Weights of a small image classifier.
Model: 7M parameters, 40-pixel images, arch convnext, norm rmsnorm, activation relu, depths [2, 4, 4], widths [64, 128, 256].
Training: adamw at rate 0.0015, batches of 384, held-out accuracy 94%.
Data: trained on retinal OCT scans (Kermany 2017), 98430 training examples.
Rows from expert 1 of block 7, named by matrix and row number. Rows with one number belong to one neuron. Each number is 128 + 24 x the weight over the matrix's rms, rounded and kept within 0 to 255. All counts start at 0. Numbers have three digits each.
# up: expert up (model.blocks.7.mlp.up, 16x256x256), inputs 0-127
# down: expert down (model.blocks.7.mlp.down, 16x256x256, transposed), outputs 0-127
up.157:113166127142100096126121137104078148145088130089139147147107162150139128130069095099125122108091138111116130132126116107143135125122162133140129126101152144126111113141125111135136101128137119146130102162143150060129094151131112088096147155161131101161105130153090149127157128077125147126122100132129126092134110124121112214095143122124138123127174135154114144129138071121129102096134
down.157:135115119135183111123114118107162129070148150148118133136109119126168134136143123113160112172150107157092093118113137139158116132150115140114129135161115167123146151084145162102114131130130124138143133144176170111117095127129151065149114155114109109047146162122152125137104133113135140188189151148108106100125111117130177132140175123146114124137103132133125096121135127110133112112126
up.158:137153105101106139159138153108137164085167115085117110125112128130144126138134154106118177188141153113133106149113122119175115147121136088143167121137122136122133129134138117132116116130152144147109131129153153118116100118135136130171126142120123083145109081130108157139142127128157177073100122114134126135166103156096159110119137094137150142126160156126134131129155140074119154142108
down.158:114099143115168100117128124132124112087129125144105119089103125116147124133122134149131114128122136159111121111122139112134131142161177094097108126122089158137121116092113107113132090161137147149137118161119119094157159135130115099153114100074143089103140137102149129098130134151102115135153142134113151099120141125149103127103137088102117113132143116116118129158116120134122115105128
up.159:141131126136148145130124121152095133123122137098128123144138123162104116132131135144097144128139147122156141104152120102135152106111130123140111134131131106125131111101100118130134125119137136142112134136120087142115123099123134148141140119145130147139121137142146139143117110131155122104099091112134135093109107127148133115124115125126119081128122131129125138130139145140120118127118
down.159:145095133127145101133157131131147140112149115126151125099122125113148130128100110114141161103128114126129150137128138131132132115134095130117133118129136115144126179136128112127115118126121143133125125135122160134134125117145113145109118141135125143138146151135136153148145116137113146128111112149145132137110129105124129100132138128172128115135127159117131125134132157138128140131129
up.160:119153101156132140135162095158122199131077153123154129108142093127124133124148130102100098062100120099116173119157170135107119152122123139113065147202205132126128100135103125076146115132125114109081137129154124117154100142106123136094102140102099107126152110125105100099106142166106107079170141123129074097103122099094109184118087098123077136143089116090169141157129110109162107079147
down.160:127139060103137136151117118150126103188095119079128177089161144132104113131117137146135165155121114091193152122126134093156128112124160090131168182103100198118135132157146156144140176132135101119122114124129093100100108159113115167131147172133131151158115084122131096121133118140124143155174120077118102132157131116094156155144091155100142149121094140135104114130118125115141096080135
up.161:126106111128108113116148141146113122104113133095124141122125131141131098101117113124122130142151136131147103098155157138106131111142130122115116120108127131117136112114135129147113119107147135128124124136136102133129148127114125153154137122122146129152149141124164141146144109118143117130121125143136119100124149107133147106119119135100145118114113152124138126150149129131110114127126
down.161:145111124143128118123139125110129138116121133128119143143136121118134115142104121114142159108115131133119117142117136155121130141156101129137137125127140129146124137152129098120147122148130133120114131162103110119112132131084133118116115135144137122117135138108133148145153127084096155144132120132119129115116127144113107127134128117162124122136139118132140128111115144124127127139130
up.162:121155125150153115133185066139133176119060129103139106140158095085094156128132104105099126100102109135143151070114163136102116158113125130137091148208149156108106123118087110093137115135149074083091141106178132110167114154141143143112111132090129190167145136157086086120107178127100082122155164113173085094112143105116145162128070112120103123143071139115164146157146113114162116100127
down.162:107153110099100140141120124177150111179111116081145165112152113147109081140090134123142156134122129127234156139111158127164165122076157108147173143093137149112124146181120111147132189157148123133137139103109079112147082143125113197128156128156105143158120141137126137092128113143096169114158136096135122149143143089104165132137092160092140135124150131110109124125107119123109090097137
up.163:124109113132145142121127121120133145120142131118134119142146141126143134133119139111118134143128137122122131124127139142135130108123128107125121138157091131117104134126127118133098119124131137114099096129134126109119126116145146130119128116120100097128156102141130129121155119122119130107122106130179111114113114105145122150143146114119125135127132160157143140148145143105118128138137
down.163:117099152150089125125133139134128150131123100106143127136118109123111108120121117115123135120127136106142136125134141115112140137115130132131134137115098108135129141120147160125139137145136117118121145136106101120111126106120121150139145157093115117145135149127143138133132106119137128112105134132126152137141122141125115123150149106138109135121129131113138123124119137119138112117134
up.164:098072092130113120116118131163119102138150151143132111111099130078154162137145130126150136110124188097116119139122100144132104139130115119083117110136100102132106124154196114101117055168115103135118090083134162084137085135138149120122142122048122096113121133119081134115171110089151114118127123157141163115088142179136140192130152129096142132140147119121121116150132123125095126126152
down.164:088132133126134116157110117184120109098127152178154148126107111122162096125098142115126168126121102172106180108142134103096107124132173111148110129131137162117117153084164070105148149125147172144136114088112146120138169135145094130132128105121115113111164166124097142142091123114131137101122086122125164139111126159157111106114178117114136066124123153126115166129140116102140154087144
up.165:118143077114050143153123108129140152110142127134138092126128135116113135128107102119112142152187130081146102123112114141113133154142140138180115124147117115155116123140115107126087103096125174180127134085116154123110098136116114099146129176118142103111092131119134158101142109111146140096140135147150136115150138106142128117112159106152139139152168142129143076157141141084110146142118
down.165:095145118134153133157131138116110130068129133181102142101128131144156138148105129120134148119147086199080130135119129119103123125146179118123109141114146094149112132078133099110103128111146137097098125131108128135151156135158097084135101101143107133103181143128132134140125139120108128110126092100119154117116138134126114118138141151098135097119126143098154166152132089107134122091143
up.166:150142129121116139123146139157141118115154120106124105133125140154095144132158150139136150106144129146119122112154119130109115113147119184161140132113116106127167142112145147131122184144146125116143093129130119118144127142133118125158112108108126165145119147133116140099133121106144122102106089105141153148157139136137131133174112118175117142130076127150117133134102169101145115112098
down.166:129140148122131161136118124113146124080124156132146118111110108119157147124106123150122136112130109142076133102137125116128113117112140100129087132133149123167119150116119084097139135139149146118112109141128145105157124117118092126124111119098136124131113154124142103068126128134147157081124121121123134112156120119118146128141151119138101110139121134099099131123113134129123147128140
up.167:151106110110124120124132125128139111081122130142135113115126135128108150124140126130120126131124143133123134130117117128159116114111127139109149132126095128116120125143133126143111135129131143124122108135131125117114132125132140138134124129123146137133122151128150125133118123156133125137125101121130137118140144130144117121136141135127137122113121129130146127128143151121111129136128
down.167:147160138127148141147136144124124133101118120136125132139127124130140108121134128140137128129138134111139128098137116128132132146152118113115133124125121119128116141147129123115121091120119146151106112129118127127137130140112155140123127141121118126131149140109119144139129146092118112138149139120136145120118097115113121132106130133150135105129158142123148133130135145131120116133106
up.168:110130107148144103126198069137104182148101133120157141091155097117082132123152144106095125123102153073156140041148188143124124160078121107134079142254182131143121127109112110099141073118156098067073138140169093139160132099145112136111103120085118128143151108150083096111105140116112085081170147152169088103082102120094131197144066120101113146145097137117155143137117083115133112113154
down.168:136117131088092113143145134168141118195099095068135171087158095117084090154072114118131178102133098085221160159127145112136148151092123084148156149084111137120119204167154135147121173139168123091136119121119058107108108149142083202144197160142114151170125108130134121099151083153085165121149128135105129171120133125109160158176069118107122147118101118147085132162125159106121102106128
up.169:125097119123136067126163072142133200099116119144148138112130106091121131120157150114127099120101105103157164094100150135155104165109142123122118149241167152117121112079098109103137102138111103106094123157168112139139122108129162166096059138076112122133120099106094120118133176134113083112138170113153068121133112141115129173135116106135151120114113126108161124149142102113135148123119
down.169:140159123101085129091155097151112133172122087090121171091141106157105098122079096129122170104157096123220168154112123117109105148135171110156183150104124139136104194173150160160124163132154132129123118065101069113109137112144103185142169155119136117166156132141105116103138069147116114122117117151105145184148113095115123128174104122096155111144137131129105170142140170118133097113111
up.170:103156136146144118074146118168144150143117124133120102111101092182110074131128144172141123126189113124100160089095190142129150088152091179116136128120140102144170093073157117170119148119122152136106145183094126159115155111152096139131140126190156153178180112111105131108113108140138179102156134161120156158114128124108117080124133163097117134114097157164129104121137149091106161132092
down.170:100066103126122183132106142163159126126137146099135154072086103075107113105086107092107156133176112087090172119121140144096140146114166133160097123107168123179171154116087079131120118165106151127103170095099081103160065174159127151124124150139134134190111137159100153110162105140107122102153070117130144105118107109106118130164141119189091126124115157144105115117129134137132130164093
up.171:098127139121117185135124164124138121096153097120157096089106148115167102173123117099097179152175181096068116127087092137144113156125186126146152139130105159116109127182142122130131107135170164164141118122157185103095121143112116112168101166087126113112099121135103158130118108076151158102085098112115137158176125096107127122120167065127121112141114142127080141128166107102123104152134
down.171:089147157144159109129140148105120113079133150147100151102147125129148136107117129168097143124098154147121116111105146129127135118156188102079133151156123201154096055067088133125114082157116133146147098118134161118166168107090143097150105103089132059087141071094169117103118154132124126143146164085111167085136145133156106129083185102075128118124119120138143154141092118111108137104136
up.172:130124119096110132143125124126089068147135131131173106147122112137119129143129077142132130137154142145146126121111123097161132101151138132110128120109139139106123144135138150158126133142142116113137142130122146111128144122132142126116118145126149113161139096122146145119148133123138138126104095100138160107112130164153131140127157134120122141132131142137129109120126129153146101133124
down.172:142100140137145141140114141119137131083139137151100124122105121128151123122122125111117103130095128123078126128127140121102104105127128139132119118115134131140151151144128124104120124154132132120118134158141154110130149117118156120153113153128130114119126134129138139122147141103114123127109122153124119113092125160142125099114154134160119119140132137123118131140126139115125139145111
up.173:108118137140152178097146117121124115150093094124154121126122092191127102145119118180142132112153084150073150091119127135117134071137127174116079111120140117116133113128157101158148133102137157149132158160113167126136133133178132107124118122174125153146169057137146109121113100119133186121084110139140163156117143135119149101125177133118105126099094147151095120099111130143133117131123
down.173:105082110132123169140100141155158131114143171122129130111067132116097132118081093098144109105103091071072148125132152157102137096113179156164093127128136144168190123120099095093121125145073130104139134105138128110152076162139162118092134122149138146141083094181147154138128095120174140107132101080140120067127119105085110117145140102178112145131109144138137096113107139134107144168128
up.174:137160109126091115149100117125118144137105117104144128127121150133131146113100120107114088146098108117104119126121123096147107125146147121109142128115104121116117123134118126125123121130123134166128105117124147116133099141158097105098166124151122107149118103107094150134115115129114154127113109129141156119155103138136129131125132112099118128118163142141146112123115108126123105099095
down.174:147128153131165115114117127089162131121144124138119133158121144130129139119151126110135111132146114126137115130116127113142137113123133118110122128141154140145117132111112158105130116116125149126119147131157157129120106114111117099133128137114129132079122128127151125109139131151103134133162114129115132101110117139137174124122145126128136096125125132141126117128113120139147118136114
up.175:140207132134126124110133133123171147129147136074164124092119134098143145157121194104114162134134169110147080108149135155069116138135124162127110150133154155159148179133171100098142109144165164123145095072131145139158120171120086111151114131085141138158077155118085137118148089096127099119145115172143139113189142122119111164139116082203163131133132120122099114119113149110116167112119
down.175:096139136114091128148117152155148124060154152175143128153108148100186087129120177114174198137118054196100167112190142132131097128124174132115125127122162114137109141114094092126122128116128166126105099099081167126192130154166099109107113090138126117099150157114076133130174126122111113105116073114146146131160137141113153138119132117093164084120143168100147126108127122107103161082106
up.176:145133116114136131109126127124132130129141120112161105136128117133124132126121145145127134149121104146132128126143120115114112131120128149121116127147118125120136124114105129127137146117136132104109128141125127130150120154125120113141118131169128130139125139106135127119132135143128138128134103124148142106166143152098123111130123129125141124125130120122139129139131125133125131124124
down.176:123139139109126113116127132149137129144113128103136117143125155134138125130121099121134142122130115102122142125135120134137142141127122120124118140128133113127140158122102097142117112135121152106114130132124113115146134116134131138134129148107126150155139130110137109118139129113114129105141115126144113136113105118125127131123131110141118136150128143106125143138123121139115125128135
up.177:123072125086142100135154119142106119136116137174150111139141142124137124117152125134128123126094130125148143117129110098132117165116132128095107132103105127115105124130129119117105112149129116112120087138118112121143147143144152168071102115102129088109129096118136133117152115148160142114137127126168148130127123139110160176122154142119124124119138145127110171141144147142108135125120
down.177:140163140161132123134133099143105136140128108123129111143121137130158102116112143092127108116122139112158141131139125145121132122134118096119143124127112158125094112164135134120132124116144109142118131135108112124122155102105115137143144162102138109152129130110111121137101122132163150131126161111106132152091110137152121138130106131174148139123152131074118147135144128131129117125117
up.178:129117111142159110118200080137121185120094147132148150097142076109115116117151138140094128119118152116150125084105147140129110137087127111120094146252167146127117149129108098114153091126136098094066105137176102129128134125129127131110100110076126107152121091133088120117115155120111102115158146131157086117115097113092143174156106103113129133116091131110141143124131103093135115129151
down.178:133139129100102116140133125127138130172119105063122157113137127147115085132114101129135138110110151095226147143130126134123152124123134080157163133057101149104120162170123151154131159125142126106126120128113074125090129131139107176128168162123121148157118110138139117082154065139110166105144144133103126161153147114098144129149101120110137114135103125130081143149119142106110082105099
up.179:128152161142148102114114125034149110137143109135134130095150096071132151104101138123128131160103168146194114095137160117134108100113133141110142139152098134127141145062117153130157130129147144101147094140130060119160129145166116123090102108137130144167109122137113158146139150117077109161124107107141158078149147135129095204117075143158172134137138126158155118135118134136137128116116
down.179:109167118109143089137084119116171124097141121141167120152103107118162122126181135124160141140106080131155145117139103122138104121135118115129151120106140132143130151168076145138145135134144164133112116117090146108163117135104090123111120101104144170105142162119134097081184108147067121109157073158115121156123134173090162131117095128135175133136167149121123111127131150146084133112087
up.180:109154138109128134124120170111132109097118104179143107153121125131145106138121098134142115110171141139102131139120072124111108143131140140105101110089144150124107156166145141152128100134144132157137092168098178126114144150128126129137130141136142127124151099118153149127123122144119143097107120105118129150109127128143142153122135165107134144120143134140103158121156120119126140135145
down.180:122163141146148143118112122153134101134137161120111159086147129133126134153113111106129103130124127112115119105097141125112103090132184117134110132145107189140124096083119143140128120123102145108146123130116146106124121161120149135110110140098142100129119072137158123124121145136159124136118152081112141118135138135121088132087168121148088166113084137141152102123120136113116112138131
up.181:088132120136124152139119162082143133040130127138163114171112115098187072133138129111104154135153130132075125184077040105127094161127168109097130138091163182113110160170126109154137105150172137166180114165176192122096137102103152144187099120113144107146146105145107125161106128117130158116115130126105103164124116108120131147109187082118142167141150119086098185126158122084124146192167
down.181:113184153133142141089149106080090117153112106150116156034127138137089188101122126134109115129106140129119086124087155093128105050121229080107145188155083217122128080059126171141084152101116096100138138151163136098133134173074155148140157150114120041107130047117171107097129186137181137161139183056101147123147164124161079116091198092108096141120075100123153144128148132072152080110162
up.182:084145156100124170072070177078159134135178145148116149086124156092141165143096151095143196188123212114148084133112148173150105145114160114110159129145092114156123123100135080119120094151142131156155068119090120110169137114139116136152091096114123153123061112163083188125117107099089112155095128133138140123162115126104097218105085165143154116159201100142112125106140133117104092110095
down.182:079132143109126065140100119114134089052157109162152133146073121123176105121129130126154190159113076173156107105150115097129090168143166124124118138100095156146101153126100097126156108156152175195104068102125157118209173124106088103154063052112171116059158166087169108113166093146078126114142092163146152129114133136115123119107143105116166128145173140114135142137128109115083185094116
up.183:169116110099127148106074140139093109117102152136149135106098144119144124145135104134126109155127158136138108149100117109154131159152155126103166126133063140133113135164188165142122115142154119140141096133137141099129150122141092124119132157106115113133125139119132152128140113110143125127117116115128146099127130143131133153119142112114116140121171117134129119141151106102132098128110
down.183:116136124125132150146100125100126124074137139151117148149110102138159123116124101132151104153138112142085110112119107120134108141144168133131107136110112161141139116102153112116112109119119149156129118075163154128143108114113118123127122137136126106112140117112126128098127136122094137113145152100138142084134108145122114136111172128123137134115132152114107125122141117116123124117122
up.184:116132158148139108108106114153130132130104112151147125147121118200086108157124098187145104121195096129093165096126155114149146090173107192120168134123145100128152106129149117173108150123121135112122135160063118145105169139154125123140104145172145172163192104101130155114079084137166178072175141084123149127096151112134125087129144166084101109126110158148106079138101152082099156158106
down.184:135100075134137187150104190190175124112138177087119164096112118076100117142067077091144170136151083084065159118115127158052117151143193162159089122143106133155189169126094104143110134162043147132106185084087105102116073173158119154112102141137143141169093133174124124120137089109111131092146080123154152067122121116096087130169137128184091123101118154162101103112101156103174132169101
up.185:134149159161163140102130132144130114152094130137135113133102110177111114135135118171140123126157132157089170088131145137107134100153110201130126132115125116155115113133154116168139203106134146149112165172101170125096146155155100107124161120184136151152126110115149127108094118118140140111127122113131138175149167109153148081143150159134106129132091149169074080135092135152127114141111
down.185:108101120153148163162119175154161141103101196129115162081073116074156162108098111102111125123118110094067146110123167158087115103108167148142077133121143145175165124081098103146117120149092143130094141115108138127160071166122146096101112159142159158158111132173125162106135109135123132086148112109152129084136125106064095108165148134169107103117137148114136140139136156120136137124127
up.186:120157117110092137132125126147136160066164127118162095099111120137115104141112163092081119169181120096085093130144127126113082165134127162169137169153089114152143132153139090114121169124151156147119097113129137115107099140107119121130110138117127138146120142141104152116110111110117129053114109140157130148186116120083128107128161084132149129137139167134127141136177179067131162125095
down.186:102157125133154125124134135127160105050153134169120142091108137103156125128109128103107146149131107139094142129125101126123139137144175118117104112136157129147143126094084108112116147136122157131145099121112133099175111115116110121149087091131097071104138124094086119127151137091104128118149114107115150098148129137108134147120142151099145094130140133117141120120098124118106127104111
up.187:121130086100140125120152087136120179107111128125125109108145112134102131111145110095116134161130124105130124081143143132151135148122128078129139137210136121124113111116075112116107097110123127093093123147184097152127147088115160153131104112096075134112141119156107108121111124143134101085133141131122110127097104107118134173169130102104133133132122156130140127145135109122105126158110
down.187:139108122125078114134133142149111101159110085118122163082136086141127122133093141088130164110139134108183137144128126142091154155136118100156138140110100119144117206117168156113135151162142115108145123100109132114148146110156109166132150136128158141165163153133109149143178095110093115113123138128124141156149108137123143146191119106156128133115107141129110164143142151148124123113135
up.188:090136125157164104119204073136117177127080130128158138087149088096106128096149124130090137120080139100177124075147154161151126139087134134111091170255152136132113126105094125102130070111145067077072103158176106130170111112131158139107078135088125135147129084117107123105097149110100094106162152153150065121119116094105136185135083116123140103119098147104168160145127093103132101126122
down.188:110123100100092104150142146154146115186135081062135160091138101143086081153093113125134161102142111102225151133104125127112136159116127072175194147083118168122107183163152117154150208139161134113137141084091090103098125150157083182151172169103110148166128134156137119099166081152101166080134129133120130188137113117112172149138082141094138118131100123160075146156102165114124073109107
up.189:081150096114110139138129143142133123119131128098172107143110148103137095140086131118111149121155161085134044138130102096088143174136128157152125108126166166123117150143132095095114085121130152186109135068125139101103091137094130113126153123126130107139084187146119139137172072126130140120126087160163120100160107146147131141102140131107139143131156121120131104130111153113112104134126
down.189:102137142140132098122098126146097134077122118177127122126138124109172115114140152154116199100148087179096128113174120111112127154132142102106115104106158111159119150105180100134126103110165169107109094125102126135145147127124087117121131076141149131098177193115112121134146138152105132106150070135115139137123127135131141132154149134139144083103122139070108151129151100148092139115117
up.190:129139082110131131124123124135108117134147114122129110140112118150092122150132153106120132138128144120120135140083122122129106138136144145148134121133082135124121122125112117138097152134142138113123140096128114124124129123133120125140121131118123122132105136149107120128112103123134137118124099108120144103142140136128127131142103109135126100123107116147094122119161128127148132099117
down.190:113132141118141125137118136134143149109154149130128136130137125119147144142131117149122130116125108131124118119132133142129131145118154131119116137138131110144139142093128089123129135136126144099137096113126142120142129124122114124127111107139124112113147135126115114111109140113107125123129123128134143137126120137109146130129163121119132123119098149121114111138119118128124130120125
up.191:096118122155129120095126080122110147126092122157133099130108073193085124113140132136121091112172113129106142079085155156156141129161112154098126122143138116122118094110133150149146131136120123110090170173104155114099151112140118111137110125133167170133217085143125102141134132114172177093100103110143131152095120124152141122119136140090082133100112161141137146117128142071110148179104
down.191:108099101128118166127096123179168114144145152077120176104087111082079084135087097083120131128140085061123139126101144128092112149134182138156137122111128164158169136136101145143124157162083130133105166096127096102149070147176133153127121161164120172186102104155098147130123103125133132093159116084144143121159113147074129115140144142177081140097093163162098098132133141122141134176114
up.192:087129122166125146091106120126128165156107120150122114113096091212087106147135121140142099095176112126103159104101133128148167108167113182107138085158146126120132066098164137157133146114122133123107149179102149133116164115146119117150116098157168187138203080113122109123116118119177166095130108098113158153102098105130145081114140149097094118123098139145131104133131122097109154135108
down.192:133092085122125184154098159171173102149155142098113169098108120077093119158084084107143126131144086046110140134112174120088125142114185151160083148122120171152164139129115130153128158133100136104125166078112117116156080168168161139112123154163133153169071120196109167118126112130137132105174088106159136118158104101105108125161140128170116133098100172152108092125121152127146140173121
up.193:130097142111088134207104143170121102118119154126094108169119143115115095142125121149154172133162153129135070176129111092099128111137088129146116120078153148139127122138152137135118084189095139157130159123193121118106139119106159092151191101100123094143141182154123108108165098156191169149129117148122120111094120151143137124159119114125158157131121097096123168120136148118127132170138
down.193:125151158140114142116123108126119130113105134120129142077101107093132162145119136173103167118129096194081132133156149084122079090109138120134103133126133136130095160058159139137130120113131139102120126147142155127178166159099135106097142118095160137116140120150157145154107140136152141128104132132116150122123150078137115109134171095144102121125079124091144157114139131124116124095138
up.194:130158110129099141111132123124104168149105130132151116139110101190142128143125144164148117135150104151098155074093148106112119096193108146142097115134123105118146119105168107173117180111128146135120121158091145144113155153195116119103150122178149122167151094116150145114121105124132176094139137098121141132112122132138139110138132139104101133124148156170094113141114175130126123120123
down.194:110087124128160178150128163167169153127150158103136153105072127117119124130093111115128141120132108106089149098097150146098131105120152150146104114118145127185168142114109084131120140141115141104138143108111106142110075153135127120104096137130109140156104135151104170142136084126124110105133092165148127091116134111097138100179135125185131130112101127117108092137128136117126114163116
up.195:118147139137153105126156064122138154116129146155149115113122100078140136124117163112121119124081118093158144126108137143139133132091141158115099149205145172115098139085103113112144111140119091088125120139170108137164130146116160144083091122084125117144109121113082135126119163103094065117153165113152081106150152124107134174121092121179131131143113100134179118144123115118157116082122
down.195:128169149103093108154128099148137103169120120100131158107157129166110095114152139140125155112115084125193195125170135124135113125122130102128183143128134164116129154186127149137135183136162129127132103080089103092090132083118087167150153136078115148138153156136085101105124094159107115123162101148101092164131123119130172129159092122122151122163131146133129135159124136125113102086120
up.196:156120155130139166134142125137136102141166123142138114135128122137149129120157145156141162138117133173078147117104116140125134099104111174124110100121147065134143139115122123126121181123129145128102113160087137127147110106145130133113170131184147108120139106131128118112101140125168140145121072131135164137152163110123129089154130130149132093125065128149088147133144132126099125118114
down.196:125100137124148149135133137148132115104130148131153105122137128132151156117123140145147110125136126117089153108133138138113152107104145113139100125120149154138137121101089074078131129156101152153120158140138135133177094152143138129127132111105130109163117136134139153099149125146178115105125125120117133105135126117132109124122156120130125128133143156141116120125121131133134155118127
up.197:148125133087123125130130117159122096117180112110153122115124170108127136137153137137129137100154140129112141111142144108165114053154129142151194129129130130134108124118103117140086193150109135123105079138109119113122120137161125104111118141122108133143092161112136142111093068105179117063178084119125159103135121115125157066129117132152135107152087153155138106136106159087131150140120
down.197:122114139153143154140121148139140118095134156135137140138121140120164102124131150125127181126119103136090141125144119132099103139132185108135072138128114140127174135137094111113134114166099176174103145111128126111110089089114111131118105126101121127122144152130118122071157117093100155110138103115149129087117092143096109115137150146145121069089149131113111094112100128126141107130112
up.198:090144117145142114105191073151110185119096126120133126097157085081099142124136108133097129082062143078182144061138172154124101119076138140101077161238166149129100133106110131073125078125128063072107102130161111126172108122132124162103080125107116125134164076132110127123127180105108106092167142144182077097099116088120140195114067130124108143129087160135147130134098091099130108127135
down.198:126142113097083119143116134132147092208111084044138134110143101132097078125108128125137167131129113095220169136142111124131147137113138099171182155081118149116126175178143128158129199154121125119145140126099082104080107135125082202143176161137116179179122134121111125086149076147091146103160145122100120161131112106096130115145088130106154132109116107142072123163127143112105083100110
up.199:145148091073114120131134152115142186089133120113160097101104131143106131110119139111112165160144145101159077110110152118130161169114134145159144138171096123122137124142157107119100116126148143158119118123113130121104103127133122127153090106147102119129094137130125126131146130121122129103115134154152137109139095130127153124113160091110137141134169160113136098127157146069114137142103
down.199:117124121132137106152101130121122113062135115182132148094105111105160140120126126111132149101133102148119106114141099126106121158163161105153108128118113103158134151066170110111121113136124138139107097136133110112150151115132111107149106127145123127085180147105113150123112132113105137120140104116160126124113130138143126133108156112137134112125123133120142162152117106115108133090125
up.200:122088114097149103128186093158101159144134138158120106104148099132092124129163105109094119139112120088152139049146154160169111139088113066102115140233147113100097139115089127121108054108149090071078137155128067126134161102123140156099084133081099096154160097137103128137101112118154106101146128125128090132089091103115129176132127123101149131146114178131106165143152110101074159154120
down.200:151110155115093120144148128167095127191112095083095137090145119136106118128081120118121152090095135122190147145145149102102161157141115091165132121079084143109106210136161148156142164149174126113121139113126088114117152122149108200142166151127128154170168146127100128088171116138085137103171127162107136175130115087125133123172135132123148132131090119090082169151147157131126113111126
up.201:108126121107118155153139148079137146042115099164143112151088126101174087123119116113128172158148158118111123148066077109127125131125178146143124144106158179096128129173113127158111103158134159152138099175162174091106147113090124143150122150118154145150114128140121124154117137090145134159128128106134121140127125116135117162127169118099153134143141112095108177148157093138117120140175
down.201:112207150132152102095152124093097101116095103141120158080133136153075169125143129134109118168112140164148082123102150098159113075132236097120131153167109203132105092092115133154099157106136136126114110156160119111132147131077155119138150166127136066102149087117171114097107168110189150158141167062101137157151160116158122101107144087097130143131100100135160151117088124091128097091137
up.202:108088144124125109153145107117091125107113135155138120142144150133143123115140134145134108119110122145153124137141106109126117109130124115096113143098111144147119138127162127133123123140123126125144097142120143118124127116142135168108115109088135103126113101108124139135131125125134142100146121130118124138150109139149135158145137109122136137120154143140132146131166115128116125137128
down.202:136130126147158149129136142147117156137128150118130106122150125140148128135126140103138135113097134104147146130135110132143133137131135112136141132134112144109127133161123125131139143138113126163124126149102118107108140120114128168125141142112113096139128124111120121150126144119162137133126124109109123124124120143138087128130139145156114137145145115129119142144141151138128114133128
up.203:137189092130131195125178072182135184115072170073150123128164117140077164110104096083110109116097131115136121103159170135112138127130107117136077149173160133147131114148133116116143100138140123066088133096159092151129107105133119131106131132098117172130176152182119071127107121116113084070158165120121092103092119070111150159141070115113093135152102120120171138146152106119146136117153
down.203:108134117097102127133110174148147119198127097081146148109150135134109097159083133133157170124112174107238171150140137126168182139088104110156176157102115113099109168165148114155130181174161133128128119141101099091114094160123087184121152141162098142151139161109137111142163117124091122144132143127126140148137159079095160132124068116111145114130106122125111118115112133150113095081152
up.204:090120113127132133116177078113115166136117122120123133117152114115111120117143098154090125141113143114135140040139170135150110111098127098126103124216141120102105152110108100101124067143129097083090099156138116127122138127128139146101113117101122103171156092122112123114109117103123129098148130135149091124090097096112145172154123132102129142123110150121104145134150108098108102159134
down.204:139134137116071103103138125137103106168121107088116112094152121157106106133107110115148139103127150102194099143132129113110152130117138089131156125093112116124112188118159125129136156145150116107150128126120088142108150104108104166112180144123130140149140150137113119111144114117113148133137132149111154153123129102130134116138119117123138127139096109118114145173108115100107095129126
up.205:150146084086079132144129130117118119112121133124152119133122125145131119126129138130121126150160137120101104134119119145129116145116136148139136139153118146118110130145136141107116154143131160138132102122135124116127125125107113123124113132125140144147112130151124149148099141146147123118125099132157131129148101124145123119155135112127147136137139131116139139128139127116139122128113
down.205:131139134133162160128111114130125127102117130144127129108127128110121134100136138123113108139128126117113126130133139122124135149119158116102132116143137124133139090125107120117128111135145140111128121140115142126127142136147127121137140130102109136116146118112096102137147140114103123128123132118106120128158126118120133140121140117131120116115126148144131113128136124109133130097127
up.206:095140108098113140132100141100114162103109152098135131140122169103162113134087101077132179142127148059156035148088072121125110176122160084141158123132154120145087130169134089146095058134155134179118135118148161125123114094114141132166151103140112121120114156126116131155154101132150137145118158127134109118119118121118128138117173141090152127145204095088127111141137108086093076163131
down.206:118133159144150086124128108122086139117114092172142143114098125120162137142125118163143153121136109191114079114144118092122116113136132099130148158094062124146110178084182118126142110146172175159107096131152155111181220152099115096129105104144142090073179159120166131091128135144118143131118141151146170149118138089159119102113160089126145134117112118096158171146131098120082128083117
up.207:100108144142124124112147063109134146096128137093135119127100101143111139132120117133116152138147112120112117062099179130093120129115107154135116129188106091126152114075139147130136147136113110096094116157100109145143118150129118136140134142118151153177153137127123109118111148119138170108192129135164123144135138127121134107151128133158139081118076168123116120175158117125099116141130
down.207:123127121115111127145138162144146132155099116105157115114107127144136123126127115114137122106110133095151128106115140131119120121113109083147124127105128115167127146159112113117144130132129167117128127128147087104131126125118119150115151144114101107150126140149147137043118114130128151123171108116134122134129125141110127121137109122102113118147142101137112125139104125115103095108105
up.208:121115109109108141147136099151110168105129131133162100087153132140102139098104118118142121147116147118135122100123136118132125141128125098115104127149124122118118110135126125091093092132125114092118117146140138145157125122128125134105111100104102102118130112140123130120115132120138125080159145128150107114086111087131117169138109095113102133132105160147136166144108140131119137125142
down.208:122135115132103121133127133148125128158142111099113147092134136126125123136119141124114161104099124089176154147160130126114186135112138082108140144112123120141118149135162126126145151131124110106164122133125118138106128117118106189137158129129101118166108134113109122154163101105113127110125158122111140161129108112092133153143114122136145109136103127123108145159134149137103099114132